A small audio embedding model, trained from scratch.
Training: 4600 steps, batches of 128.
Data: trained on read English sentences (LibriTTS-R), 37.7 epochs.
Rows from block 12 of a small audio embedding model, named by matrix and row number. Each number is 128 + 32 x the weight over its row's rms, rounded and kept within 0 to 255. All counts start at 0. Numbers have three digits each.
Before each channel's rows are labels from the 100 clips, of 14976, where the channel reaches its highest value: "loudest band" is the band of the loudest frequency at the time of the peak. Only what is clearly more common there than usual is listed. The data: read English sentences (LibriTTS-R). In brackets: how many of the 100, against the usual share in percent.
# c30: last pointwise conv (model.blocks.12.c3.0.weight, 320x320x1), inputs 80-159

loudest band: 500 to 1000 Hz (78 vs 6.7)
c30.291:044149151168104143123171092101115121068049121097066081175174141139123098125146226084163137095118113150140108123132132171110120103186153112163112141082068087118104099113089119102144141125105102142124192132106108155082139133128134125091129084

loudest band: 4000 to 8000 Hz (63 vs 5.7); 2000 to 4000 Hz (35 vs 2.7)
c30.314:126164155125140108136128167096166109143057165043107191129201111160148177086086156127132163097113121160087126115139182086116104138195154136129178147151129080116088163126161147103135137093137158145137150166095091084228152122125156155120158081

loudest band: 4000 to 8000 Hz (40 vs 5.7)
c30.164:091109146099143091089149111150160124131160146128115101118134153114109080175128125174123060141114143136106123125080088150199153142155114124124221117124101142206092147092071156128172093144117154159124085156150140156127178159134136124104203070

loudest band: 250 to 500 Hz (44 vs 13.5); 500 to 1000 Hz (33 vs 6.7)
c30.130:152125071171182166108113083099100149119127156134137128117137099084117112103083099096176156199167165109160129158101142134154165121150125130092076109086079151055116159137113110157111196135109144103101143109061135106113126103121103118123111151

loudest band: 500 to 1000 Hz (25 vs 6.7)
c30.84:127076077112153161121113134114135115121152136131036117111116180084175097124077119136119156162110117091124112094131095151080159104143129099160113148122121090092108134137043131107135124112146088098148143154112111148125120133140132148207121125

loudest band: 4000 to 8000 Hz (63 vs 5.7); 2000 to 4000 Hz (37 vs 2.7)
c30.200:177127163067114105104133074077135065115123125159104197115119101162141113158114172179106065126159155104176053108118123136175122107094116083167166141122144126148115106144116120092122120087141150073113157149090170147142096069164144152165202132

loudest band: 4000 to 8000 Hz (55 vs 5.7); 2000 to 4000 Hz (28 vs 2.7)
c30.121:085169111178112175079150115131185110158111098165153169109157091147155093098122106113096110107136180124129170102152123142159157163168206125104133098121201131219126116116126153135160071087102121136094122169071114103102096143196151130116109120

loudest band: 4000 to 8000 Hz (51 vs 5.7); 2000 to 4000 Hz (29 vs 2.7)
c30.253:179141153152132146128118135128109118127152164122119116159070116087120132154081151090133124112108121127129145131053108075136105094091176110161166177118123115118115157132189149085199074153156154118125152122188154185177095109097149078135117164

loudest band: 500 to 1000 Hz (37 vs 6.7); 1000 to 2000 Hz (34 vs 2.4)
c30.181:150156155153112139102104149130129121119109141110164092050073140131091162174135140078080179108073159104167196084137163102115146109122138140120172140063136074129159092132156121177177177101110167122138180141122164119129112083119098114138129148

loudest band: 500 to 1000 Hz (35 vs 6.7); 4000 to 8000 Hz (31 vs 5.7)
c30.9:159098137148099107132041150151108164111100145179070208157126194066116151126105137102118178066144103101154105135118098173117109145120087125145047163127194124148086100112158105097104139114115085092168152171118125114114097089139107186147132131

loudest band: 500 to 1000 Hz (42 vs 6.7)
c30.2:105127117206081148093204110125186146172111151118145150087202181118051179132140079106091109154187116150141159160141162150169147123105091124104130118145101128096092089074141119159140112130105122091130113192105141129104057194056108100113072147

loudest band: 500 to 1000 Hz (41 vs 6.7)
c30.243:124086115132110135142123110174101173086075165126140136093052101142094160132088104153049108101120080118133094144084073172104151128146119167140080173168154053062145111139110118122141111175096078144117056109119107157090076120106079163131092080

loudest band: 4000 to 8000 Hz (70 vs 5.7)
c30.4:115111187147104090108143155127151129127152124144149103152099143139110110162126121139044181152152173124085150117103116110175132121160127056146144122097113127155141142158128125089096131103117124171157150093090131160165102141075091111173028201

loudest band: 500 to 1000 Hz (32 vs 6.7); 250 to 500 Hz (31 vs 13.5)
c30.287:149173179157101053135162120156122182140146135176141102105119204110135136131139146108143095126143160109112107134136140153109141166181112146099151147072115103147092182066174119109125107116130120085144083090090108094125143124173084109147107136

loudest band: 4000 to 8000 Hz (76 vs 5.7)
c30.55:136070087128160143193172131157097147174159071161176182103116074133140163121113118156149096142106156128097081103178087130135101190112136098115113113164124135134130088165139104124120143129078115130094117157128113096206157138109127160061125152

loudest band: 4000 to 8000 Hz (71 vs 5.7); 2000 to 4000 Hz (28 vs 2.7)
c30.172:163143159105147103071127179163089185118153184172157091094117097078108116161209099117099121131134145092120161135082072079115155090110100180148138182154075175126156100125128135137075108068135120116090072130090103169106127180144136192133078172

loudest band: 4000 to 8000 Hz (81 vs 5.7)
c30.221:119143148089102145151152172131180149157088064075075197121170096164113037063154131151143132135132086157104128108155121080176091152074121153129100121126118106141064214169096152127119167110160058178059164150133160084119160149163132156135141180

loudest band: 500 to 1000 Hz (39 vs 6.7)
c30.318:173145078080113144131134171146128145096123124138062094159144081143116047069161078074099167150113085175149144090109147159103148081087097097155143206149127113135111124191093188065153102086123154146143106165087141188130116137149087045156133134

loudest band: 4000 to 8000 Hz (68 vs 5.7)
c30.193:130147122155138155174092104152095161104206115130092149129139120147128092119143116178138120114138090114141149073087144107112139171124100144076166133100144141139160120150162157127156112181133121128092105129155094128148152109127130101120131122

loudest band: 2000 to 4000 Hz (31 vs 2.7); 500 to 1000 Hz (27 vs 6.7)
c30.267:074090111086158125147056166147115100093145124144078103127146131118178094111167174146156113158078099147136155127123153086090085083121100133111134172123145053110147106147094115124107142145114140114115110125120148118145121158107128158165150086

loudest band: 500 to 1000 Hz (48 vs 6.7); 1000 to 2000 Hz (39 vs 2.4)
c30.266:070188153149120156101134168102118201130129159119169166130158118171087088129075137133074112142122074142103107110188108178123122119119116101150093140127099083113147166086110124153154161102159127089168117117049085074184198091109106102122090152

loudest band: 4000 to 8000 Hz (70 vs 5.7); 2000 to 4000 Hz (27 vs 2.7)
c30.149:108123146155154123132052116147137074138084140166101166120074104059090119134062177164102163139179142071090108089137126172072115098079116103164100061114195073117040151132092086113077186153122144160063143167106064132087114113096103168094120137

loudest band: 4000 to 8000 Hz (72 vs 5.7)
c30.56:125114111136144113130054138143124094140054134110128181131108185153154137157154148082135081096134084134174160094082178095125170161129096092123087121099127155130087128162148125145154096115168103129157121121173142189158065111102128160165047138

loudest band: 500 to 1000 Hz (49 vs 6.7); 1000 to 2000 Hz (46 vs 2.4)
c30.182:129145161137139090163126138141109103116112091115121151137118171141127093151087178093168088100132102092133091097112074114104125140118183153197147111085133119168145175151098146156104098100118096095139127154169107140209076126127115147093164112

loudest band: 500 to 1000 Hz (70 vs 6.7); 1000 to 2000 Hz (26 vs 2.4)
c30.100:159094143103128136105117130136099177131120116103120075101133139206161119077112178125163134139083171148119104082116100100149134142163151187088093112097118127124096090121132177150207137164124133132177145087111091134108169174055135116106180105

loudest band: 250 to 500 Hz (41 vs 13.5); 500 to 1000 Hz (37 vs 6.7)
c30.208:114140080097117145134134106113132090116110206108097119144146164092142065149099069112131107109093093132125121084157188126119121131115123158173079117129094104147106159069109107073055110150141125115129147107146077070093159147171181158163130049

loudest band: 4000 to 8000 Hz (49 vs 5.7)
c30.212:077136155101109158115109114170123082133153086109144111191096115190098111136047120115077157092101118092124094159135141105103106156100152152179196155145160114111122145137160134139123178120110183128173129127116112127136091087109153187107120147

loudest band: 4000 to 8000 Hz (39 vs 5.7); 2000 to 4000 Hz (29 vs 2.7)
c30.117:106123079142168160102131151125116103133108130141125152136110083085167079113154185119117117111155150168110175154168112124115144126140089095145144114139152137145123084066099124070158145087136190104118141146140142167124179141099115062082109126

loudest band: 500 to 1000 Hz (26 vs 6.7)
c30.295:081115117169105118114127097144118139060137126167142081066148126138204140124129081137165068099169143105151152102153123137119091090122094108145098115124106084151097123128121099151041133129120114151138078126134184079206135143118181126124083156

loudest band: 250 to 500 Hz (42 vs 13.5)
c30.190:074096163132172147188120179147147107145118136090142073110166116075119110120114089121096122069153144151156104159129125156076109135170147053115169120124172060140129135188125099097134076086141108085147161088130118139158121149129099095135144139

loudest band: 4000 to 8000 Hz (73 vs 5.7)
c30.246:076109163137129110141130120155102144154177096174176118198050120113168081097112108138136111167114144147042064114176155102081114130155169144154113107162116150093172139094122183173083130151153128179111145089137167133119118090131119099132113130

loudest band: 500 to 1000 Hz (53 vs 6.7)
c30.145:102124086072108126123168118108164106134103059114128120130089110166145160068132118117096182112111180156142100104126155092082172153134093122130140145083171129093109162119122114094105095123141061141102125167133146111085067087137127107186083116

loudest band: 500 to 1000 Hz (53 vs 6.7)
c30.51:134077113132117134111133157132135121096105143133141124124048097120127099128137144150163115160194142078105093098122119119100177131069130096157143141144171116141121148099166162150072160118095075146133113112139120121135110100138150141147108092

loudest band: 500 to 1000 Hz (64 vs 6.7); 1000 to 2000 Hz (25 vs 2.4)
c30.70:152117077105121133058114156112173117102125090094170157112163134127154141177139179180118101139111136135120161118153096132143184123059099129146115153121147118108166082113123103090115150181151138080090115117147128124137112061088216154139131169

loudest band: 2000 to 4000 Hz (35 vs 2.7); 4000 to 8000 Hz (33 vs 5.7)
c30.77:152083095148155148160136095197136128079103158110113105138120082155180079140100120141137103172094115147101107090087102075163151147190172182187098190186146123203127147120146139128089176141128135187112141074170121098083129105080112147125096180

loudest band: 500 to 1000 Hz (47 vs 6.7); 1000 to 2000 Hz (30 vs 2.4)
c30.29:092132107116179138102132159090144103103062140148155178131200134121166102109107138137108126115134153126102130112074085142097123093166149127155088119214078140178133128155083082106121060155184101110082124165110118174075100176151063107163071140

loudest band: 250 to 500 Hz (42 vs 13.5); 500 to 1000 Hz (25 vs 6.7)
c30.132:166108171122172110152135183162156157125060110132090127133119155125099132123116105165181185107173128179129113153112144120155078139094107135158123131109157137135092150109085141070115087125132166106136087174119149148069165169132161098153127118

loudest band: 500 to 1000 Hz (62 vs 6.7); 1000 to 2000 Hz (25 vs 2.4)
c30.194:170113102111125124139147143150172157127067126126102067088158095132168165152157108074145146163115063153097088110129083129105144119120130117110105110172150119117223185134115114108126120164119163080139106115119220140133092041128169030099122120

loudest band: 500 to 1000 Hz (54 vs 6.7); 1000 to 2000 Hz (43 vs 2.4)
c30.210:112136100118088164089108109142097113154111104109087161118163196075133100119154120135181130083061139165139096185118116162141150122127127115110126117117130174143122154137069152126129100144149144131124164131116092142119128133105026097151095097

loudest band: 500 to 1000 Hz (46 vs 6.7)
c30.138:150153103131150146156106185117134221097102098111082172151077126110178133121117143076170144088167154055165133135137098148112055132175070098110167111158110093134122171090071193153154146124089135114189125143116158083149118092155128118155135119

loudest band: 4000 to 8000 Hz (64 vs 5.7)
c30.99:126123153150097147130163140138145128191220194110119204130110132107133120151093161142124163148135160162124177151184128141120136195035125113148161145145156051168045109112146165112157133165165145078126107199139065144111117149142130156184155190

loudest band: 4000 to 8000 Hz (65 vs 5.7)
c30.85:114134092134173186128104143078065154146118112097170068173161094111164144150139120111115126089187102168154101085189121078118148137113111158140173081130132155196092136139105137173140079143149139110031064091105123167125123128156162154138151181

loudest band: 500 to 1000 Hz (36 vs 6.7); 4000 to 8000 Hz (26 vs 5.7)
c30.282:207139147120148153035126123128144140135126103100143109102121080090160135181126173166118109158154142131123095153183131135139078087166145115076120136147145186092185153116136164129176177126155155173184106143122180122195106120111083151169139161

loudest band: 4000 to 8000 Hz (43 vs 5.7); 2000 to 4000 Hz (29 vs 2.7)
c30.310:169153116097089137149201130204137131079105164125127120207167128164080108144092141130125114113130110153152073110173139170136093148125157090134160121121106126115088163142129170182145094114124129113092173166168163087100047077097113109143076100

loudest band: 500 to 1000 Hz (45 vs 6.7); 1000 to 2000 Hz (38 vs 2.4)
c30.228:142144091132117148185143144082144137089161099121074136167186131115075128147126110057137206098089090141149092116150135049134134103120166143129116171166121146095134158129185092127137116125124098099099104128083193131134134108147121101129122145

loudest band: 4000 to 8000 Hz (43 vs 5.7)
c30.275:111132130149118124118139129165162166108100119146139118118116062084079189130107121153083119122123129070129125147137100137138130112135130144132098075125118146178120126142113109094174156151089085117122140119097098121157136135120091177169146122

loudest band: 4000 to 8000 Hz (72 vs 5.7); 2000 to 4000 Hz (28 vs 2.7)
c30.264:103160110166112160146153107121134127143146140094144118174150127106179150202091144115150145195165110142126119141185153156115126130127163133107160086149132084125051155144183208128125137135198123133180110118100068083132152130114150076100191165

loudest band: 500 to 1000 Hz (64 vs 6.7)
c30.91:094114141071092127114127118117170181147142152108088138130145138167168148112140127125075086151133126081085138134123134136114149151113099134151134125122148146175149055175114160137138148151098136090150164108144091105193161157122096110199137129

loudest band: 500 to 1000 Hz (77 vs 6.7)
c30.238:128099100114142090151152144163129147139112160105083068157132128142118110107140183175136099150119074145148131147154098098176168110056092103140144151088135158137098126144177096105168143119107159092122163178107136118165180155167122182143165091

loudest band: 4000 to 8000 Hz (67 vs 5.7); 2000 to 4000 Hz (26 vs 2.7)
c30.46:092122193099138114157130143195069162004122119135068103166145108106150183149197168136123179079176131115162144130100152138132172188136133083191180117142149098127068169141120123132154123126122081128126126162136152152083113084151087064109164161

loudest band: 500 to 1000 Hz (47 vs 6.7); 1000 to 2000 Hz (44 vs 2.4)
c30.239:116117109141193082120117090165170165171170156186091162113113122164095112110154179118144170154111080134136063141096153101112116094129141157129088125142081138112151178145110152109163139178105128118173126119068198112126094135083119131112135113

loudest band: 500 to 1000 Hz (63 vs 6.7)
c30.159:113152109116097168090143141075096123076127143081066126088108103043052144107140083139086094158041117146117125135141102141117103159069080156129139151115141167145137114125173138161129148207131092129184157152096186117128150158136158149089110170

loudest band: 4000 to 8000 Hz (66 vs 5.7); 2000 to 4000 Hz (29 vs 2.7)
c30.142:155149127094156187114098110110114107135158124099053091095131070099112100090157089108146096159145116134160095102128135100153149168116153092147164158111083179088120132153103063112097157092158149139099134180129129086082157115136149183186116174

loudest band: 4000 to 8000 Hz (72 vs 5.7); 2000 to 4000 Hz (28 vs 2.7)
c30.205:167159181053137149131141153107090128145153064123081108152080120091083087205160093145159118184130140173123132150157119110176137076153096105138119150127087143113093142150152141115088164116158014132063109150197166106105162124089155206135065131