{"muon_scale": "match_rms_adamw", "nesterov": true, "steps": 4600}
Rows from block 13, named by matrix and row number. Each number is 500 + 40 x the weight over its row's rms, rounded and kept within 0 to 999. All counts start at 0. Numbers have three digits each. After the name is the row's rms in percent of the matrix's.
# mid00: scale 1 width-5 conv, dilation 3 (model.blocks.13.mid.0.0.weight, 80x80x5), inputs 0-39, a 5 kernel for each
mid00.31 102:492511480493503465498476482525461504474491427540456555457540445500551576529554546527540538511487523541551471543542435525453519550489508527461543531537466486500480541508522525477534557551479475571530529525526508431560521495530465533497533548517519546509484574497569517578423577501502525442507471511564523457501498554459528427502491472512457494559434477522507438404532476521491549446509436566515514482459498472462473426526512543482544486564493487515555525532563524500574513481540454455545512555589461455522503462522517524458558478447474547517434484505516482483473479510534543489455542539571529494502523
mid00.32 095:513503520578496502500441401570502569429530502463473484465458416523513457508573534527478496443492464535475485502438483520491554533497498478415406579542442468489505517541430445510503532528577536506455495566462516567509422529548559473582472503508384532520518553551499462488438501536495512461506494554429543575554519504494444448564473496492547573457517501390504457506494528478457486525463490501512499468483486560533516526528409559496520487495491506463488488529500512493453554596534517475508496520514509502437566530541482382516502513545479485545553485520506510479536551538492572456482501454497491484501463
mid00.33 106:517541473581425479514466486504429562544470589612504525462558482467460534490526565560536536520496532474522499538485524538557467497543501477497462476487473441485605486469545468476510552525452460449471465499523495502559515583453498414543499502528459538509536524525526509488540592494451445467534455451515477480455583562506500505445460491461495442468532590480493477516564440466471504465535516466531456515493504514521511468504538551454500494517489539535457428488490458471561448499538542467519520474492445506528506530514488452517546443447531541523481475573501492469544535565514461483533548527485513497543610
mid00.34 098:577514510526540441454543438486533432504427456489454502540515484483540571515525523539505521484514467489522537509470459487496533490564509496570521484568462435475508467498517511458512579516529472483458505523461553522522454451589457522521491476513470456483472581452527528508560596539522532434572461478430487496471479490551476417481537464405475498441529510605510552543499516565557501425493565482561463540524496530619488422545494490479583482556541456428528480437487475524479473491473469506493457548549495560477512503504517520514438578452519514551521481472517534468542487569488521490516471428517547551457497
mid00.35 106:482525511541520487474514576476439506506476524467502445584509423450521535535413504469484503488501511468416524498499509515551561509461453477549435527517488537481486498444537457369476492523525516529498532550424494510506547399516490504540477504522520495549446516514520524475453498506609553504493483526525511408474455503564558531515437505430518553506535539432596491519447501512365492514453470394515460520512504537448515510529515444550449485518541548561468483508500488456477485547544548501538528471536544530534448442477501549585438551569524472484476409494493475497510457515501502473564503502447450436503546
mid00.36 105:558512488424506515469478501531482466526545512550437433530492500522489518443532494498508499508545470465515481494453430488516516529540531459479566520477523557465485480485483535472532442485479459469562482568483496492473509520510544519420461470531637456480500563482535526485532495465490536493486494506520529504481536566471510503453536506485551559492454454518477462455494461503522457562513442541484501529512526517531435551534456536506503554495498518473374461462476556478480521539497410436523518438527538442547451484492493449485567449534460420474525460564517564599513435523493530467522525511464537508476494
mid00.37 104:509531502539539514461475557525572493433467387496474493526527440484534470482484498552550478480576535439467449515470496509451545576508467504432505527549468553537487436546456508507470464427454515456555490527442515514488533555436474467488526540481449507468500519456512484541498461439424535495524478491508521538538502507517448488506539558514455495503551514526495534452562542399538503448497524538442537534564509563508497441563510440498487494495533470498491517513495417594556473537430534534400505433488483498501462488482512484480513606446549493465528463434447467502499521474522467506530526543476468533512472
mid00.38 097:532502506530515537508528521569475513536524513519454467529410558538565484517543510514458543484436502525453458539445478526445418552475507568504505537553567453457566510474504457531536540505490479478520463432482472472375429486477480568490428407525426471438546517484495476491538508523466470514499477543562445496488466449606521467459490542550535491550489525482519461518473533498575487477554541492423534487463486469495499519503542539450481462557440468530452480530553427554421538472527494467464525470552513482541468471472544498491444492540453470534466533491529502506488482479510528513587462514470525498499574
mid00.39 096:460479506522498536484444494484550544534559522419514509433496547479454534468521508541551483599488445454493476469402513509487504394498521429465513459448485547535476479578463425618524542431422427470467459605472434517501526517523501535451548498437450477487500478516591394500614495464506512474448532499516433506449497442513429534471457509512477516557550474523511565477515565500528485566506551458435510536491468474440493523572514473505430476437484503503478516507479465537491550487450502434462507535461499473551523538499515510467615535475470508542523518436484502555454506519496491501459450551465481511472490
mid00.40 101:501511559495471565524421524496478447511488483475534434518471485458515402478440494487532443475457507476534559488484454572492520525585485473487503466433441464518419537506567558513547467493477479481561575461512454507561470527551537429501394535501503484555452526526511551496504524442529454421500559482413655568451512462482549500468498526492502490469443607472477490440493477496605514475460527515492507442511514500528505509469537567468484510501514515514664497449489525528445454511485553606507461559498473507441490549428492435497522485461528511501523529440457479476519504470439482457556435448497508437508574
mid00.41 103:556572441507460483488487518457433556505504509443484553530568471552511507462454526479527483421505494443514454514516492462496485598535504487465476493530502505488510435475517502522517500517462537481571522521451463472588589442489445449535505453425544519433540579507514554512477494531487538550483485505514531487488509532499505479502476462532512469430457519507495517528464540597537436465505544507527454507597477524521440487465450549489468543539483472560448512389491497459487508546515544524509478473518517543479417476511419486530549496485499543499548540475545423514456473488512486582491469555509501536508570
mid00.42 103:552496422448520451511453544547532516488460552539537551424529512485499449473574484544440514508461545549472513551515512529486450584519522495526455462585525458525453505530547484502508471483532490504494569456516503509500516515597633506515491538523558473454562480483445561451499485538458446494464454519496482550491565485513544465471542504518440465480603487435498518525562464525524560509546558431496485460482472467543474558477550493533490508496449498521412521496559493531570539567486470551467460479594506446490454463475484526581507587492489465540555538470496499465444431495518423444472493539495490414450412
mid00.43 096:586544462490418506544456405470526479483553502511461447434547522458532483478433476507532512486472475509512523565472516467488610568526537425521517574554465489542479536485522449452458539481528547519495480477471472510484556492446506473543533544483504525538530502520504465415502463496427456486479470402532479528510483473569536526503492442525545501621510481545504515471555553508525567513586525506431495561536561486469529546517469523523491465421507471521439476491548485537418486422542445506383519513514506505469492489510497574466513389495557592501475453563436478516484491494460458508521484513424519531436437
mid00.44 101:527456527459502460543433490512468573540490493449470532507512523538587558479512509448472534442469531525521551505488470540489467426396543438479422467555408462534501564521544533392439524582509502546457501555462468548525526503422535451504519496563496508500471483522492507502554526465483481492524529532526506565522517537477538483490506425518544511471493491446508482532521492501445510487513485542545524517462520503448451455576460504498462544494555565465527546540445491516530432544449524513486407536503480508493432485502502558493434533438485502489508485499441430452510511403583589508501469527496570496481514
mid00.45 096:531516504524462445436481526476451484496528517441523528484522487576575535495523481512525466477540500542490542469450492399510562519483427537548563421458486476517431505490467480488461505442475500482504550485576496430499522415434517464560446516487589572505562481496539508468479498474474456501573507488536478568555485507552532471480467460476480472516459600467539512508506511466500505538472498485491533541494576475532503615538524538449523493553563475471518504500477521511494494526484536536531502572501464531513452475507491575531542459509578496538528582528497528572495525511480517497472459547469464506460496
mid00.46 099:429435526547473428433526445413550507503414476517485501528513519540483482455482596505486497518433532579497504586522526570489478477459517490441547512462533461484478457552557427534537538450467490485541477460444530443478508560488554503520602506490433424517506463578562489412450505525399436511478470439484501507458467494497580514482573534491525480503521461477500469464551462468538500562541559526538574406469486491504509523456481481457549484506472455528509509534478493483593437444529463538526486421463531454538536547490509476492507478501492511500521515462480505491588533470451560486492431477508510541521513
mid00.47 099:482566546537454545493433502513454482520467521473536535556464502503425545502569513526557557472507529492529558460519496438547452571460460516474447477392487457528510471483485530481490578487452411482503478520466416568501452542533532572395447466467501532470474521482552498505542514486481449573568459506559549456531453462466479545549438465498502417500502538511392480472500486462526462474482500480492506536500497495523544478503472521532528403457558494503507514539526523488429496433479474589530524464510514545451511516518420526493540504459486525498500482458497482459509536559459547478540500549433510511447493
mid00.48 108:420443471526528524440487487543512449452513496497525477464468555513518533554477478538457545551476516495496480501485526490499518508526568487483524539477537568476494604461520510553513498558466476547565537530473553482470495495476537503542570527584415484477531508482523428499524529491463504517540544495496574513550495442542460533483471482477513530532454489404453490455536456422498515492504533481497510519555567566442511558533419548516507506419450510478486449493511434488506430602512464549506459494443470518537521505568525506485439570532502481496476484510582535500473467516477454472506493473479519465552497
mid00.49 093:435473489470477572550496493472513451476450543556476483469498495555454546543540487499462482472551495464471535508513519505478519482500406488543560435504401479546523516492581542515452506409561461508498475490422493479539443515542497476479530530592561539519469452483503485536453510452497531495520546449506500486391482531517462499520560539516566514496547453472522467528524494490493496524504509514462528489470495491483435487430508517516542466490453439384485500502556422568458446532544479495507505544525489606486497513441518511506522500584523473515418469588403573464525473557527554516538555512565504551456444
mid00.50 104:498483452493489465573514546470543566524521461433461554517570518523477541564521447520516503509551543504490554535475475439465498467464512475550529506501483443494505465505501431463481577464533480532502519445524448428490517535484571504497509507468520483534494396491504481563452532485573498507421461499570392556502494508573524587472522516501506519460459465509519489526515520568523434569538502507580541546546527510533547533543433477580528508567498536539505543499453526538434531435531539421507490551448556446523502555508588503510502463461461458523495562498451434384482516490559506444469496512500503471528555
mid00.51 101:481510518455497509475512538590526569555477616544439590532528432490530446459499446516479461548546482459507485499546508497436411567454506526512540553502531529583455503444461521480477450420482568474516470485496553498543487457551467536458620458540465460496503520531516486560540499444592467510483500474478456445497517495517514559482517559469517557526565499483504501557516490522445551477551517449450504461507514511511474471481502471521532436542424544424481491405479465506443523474483457407506519468482492535459417444476519515473485501503501462486549507513504555441516496467512523499530518514516478508480452
mid00.52 095:527463543563416484449555505493532571564491526514516509599499540561529515520483523476486502548504478552540446474516405490554457524473421434473484517563540473503507492521506487464497463481517443429465493465532502456477473507541488469465515477472429474485454569473502492491537531494515489538453534597443448557471455470552507449508502499478486532518505484491448550458492494472519526563510532467460534457486447473490470502536405476588536415511475481514500476513495474448569494460512452468465471451447477505544530494523513504506515548414425457518524581500489528478594621518510517472458557470516504477534461
mid00.53 097:499582518574534491533488521480462469470490516478480460449519526504467513444481464479459532539500468495523544475475477523595582413465558522491448501501540461477517485464492455456457461457502516497593447497404533483418498417396489516521547533498539468492525545483513482452508498465411489515450463518544491504549483529520484512560523525453573481492483522549543502522458542437560600544508558446547414492537506536504471443545501566566543467449543415563501476438500533493473505479562451525470513456499440477471506496537489540501491562493533475476494480503458435503451500475500555545481523468547490479435497
mid00.54 102:460476515473408555421426513459513488524542531487436527511480507496542531519500473549451458517450464601480503494489496579553552420426492543497557521494434464484511485542515497532498539503563442464481484559438411519421521526555469500487535508547443477550513560496582502532396520514456505558487540486498443485562553564508542473496530480511578580523480475482540511469496498538507524500522577526494481460487544484546501413433459539463465498482431513501555449532504499483449505536477477473543540537458526484453496527525528509531398436550438572459497537508517429488516442461465556553476563559456474427443546
mid00.55 099:485462465500476609549502512533504500486515510516533496503411498421495521482466495435406508558455531483570498483550534485537520527516436530523479457502533431521474444548471457419491480494496531494539508528549496573498499521592466494457471503481486470414523516484489460498455443549485449515527418458487513527528409500520511457408521478518533515494465501504462444516523535468481521542462499559516524498510469433546543523558480531439518508493427482422539505436470477554512459473564544418471464449505531399501434555540515481489447572500558522537509556513489508497427493448553520506562472443604555565442518
mid00.56 098:495490472489556574450609480534504561502484546455485458464466537539492502512503508491527489428519539481479471533501552451551454507496550599484519502586489499510494489501514483488494479495401416561481517481551477514461490460493463443539524499476485473461527476510465548477471495506547515532475493472584434451519499544494497527450507495555438569477544521468438539484380503518530461481511571574460432443462432527545515490481473476496461549487512472495539552559414521552466508541513509512520444467532505565527486478572438511503523491528520484453447527463485450594617488526527505494519469452546527513461490
mid00.57 097:519465471497538473526509525475515538477534575539447554548435594495505543502454509489516538511549510530475441475475420550490537570492460518431491497418444556603495454604527519482484592536519487486481474531435484476506539532475574502491472561576508457451532457512531448493498552545490480482482530553520503505567480452496565556422487425510485445519408523492549493504484459538529501537451588498548524528511474529510564483522559442484465482591523486503520506525487533447513468483468471477500493515476483483489414548485491507477509554482533504500509432482503505535503462571479445543530515486510571520461536
mid00.58 106:486408499523448522492567481534527377490475547534474496434494564486506583502533458536548471486493455498507543462473492444435545504413462601532485559554524490508529523420549457534576494520502459512536452493496485462486545486501511441533407475490546450477509460519489518507567440555532470460502558529530492497515405507420494482511484480577476551579516584517488461621484526519516548481474534526550460513531476533511499472474492499542480450500526462477542509563478499483524491451486467482493529446514474508526482436549541418533449550467503486538495525524455498486547566507531556449520540594531466458535579
mid00.59 104:445525523492522507513518510497527482479442433490445488458434520547482547541481504561516430499530531493540526448558493463508581473557462524503538491502480490556554444412471545532558494552536481563497457563525476500525513557557486527532474499581449515462525416438593536572476454424432518508501564545589471469544550463487485439503485534495561508518442523457479485487487549483504546482490475586533447526462478479543466454505544407558492463461481489445486447481554576488574482477553459475457525459498475480538553426422520562516516564473401492497538540507521542495508553490523489496502399439535585565511419
mid00.60 107:539472531472458549482441508597506526508543578546472445511481451477516472436487441464429514469491524502429497551497501527472547516476467450554486533555422513457583514536427500541530554456563515450439524484530499473496469499454485542490583476570405489440512462488539489506499565537561528480495526501543538541463472482611488485524513456554486513516490506449402502507507526445494488537555546467600498566427447502528504475474532504495541524552552565397530512477522437457476500508450475475431476563500535532591533517469473538435567548632491445463475518569502512596480536517523495501451521459547503519441497
mid00.61 095:522473485479497475505484429429477521486497523472493489560523445556518456549465534446469498566564507472543438545548486485523487491495487539545521458477446536559548569522473483510465444533501491453546499434461522478429483477505479466513544502503527459452487525454507513511485539536503488541502393511465486537514491533527507601403474531541593439451517546420450541504505491506514503536547509470525578498501445472518554523543532514507474470565387534517565566443417506505507511556426498507459550530499439550495499536463497559478531506520482565520542482453582521544537521609488456562516495541462459456455469
mid00.62 101:473585541560564567525472500539459594433539496490525527560505404437516499563462558543553502566454473510521507460511497422522537511468452449483486533538510506480544538524506506518530570498537445537519485555432527534497462508546503555528520518515532482430513461466533399439429514504561501511462529478539503482543427508532477522504478459476511567495562488579478589461471521573519499549523490522572485503545442461586496539573463466473440427503467398473535465472454453541524522432463484492424500493527470486474481518518465499505495490433586465499534536518561486490449511514533454572526487535500495510518453
mid00.63 098:440505464548425523590467500453501482437519532547507458459480484501521526489463550478479434502588517495443548496425514456551502464582455521461433476538516529488479580505498506443564489586541519511522445552469464588575557523443433489507522490483540485432489612512562579477441524508490476516497429528473476503493493533521499532502445537528539509493541498553478463533444495468476495521474526529481498485519515528455498406463503468475499523495502540507506464477450567483424418536542483500508488522571483554493585460492500548502537505531498475417466445489456538407491495473531464579435539528489570511558572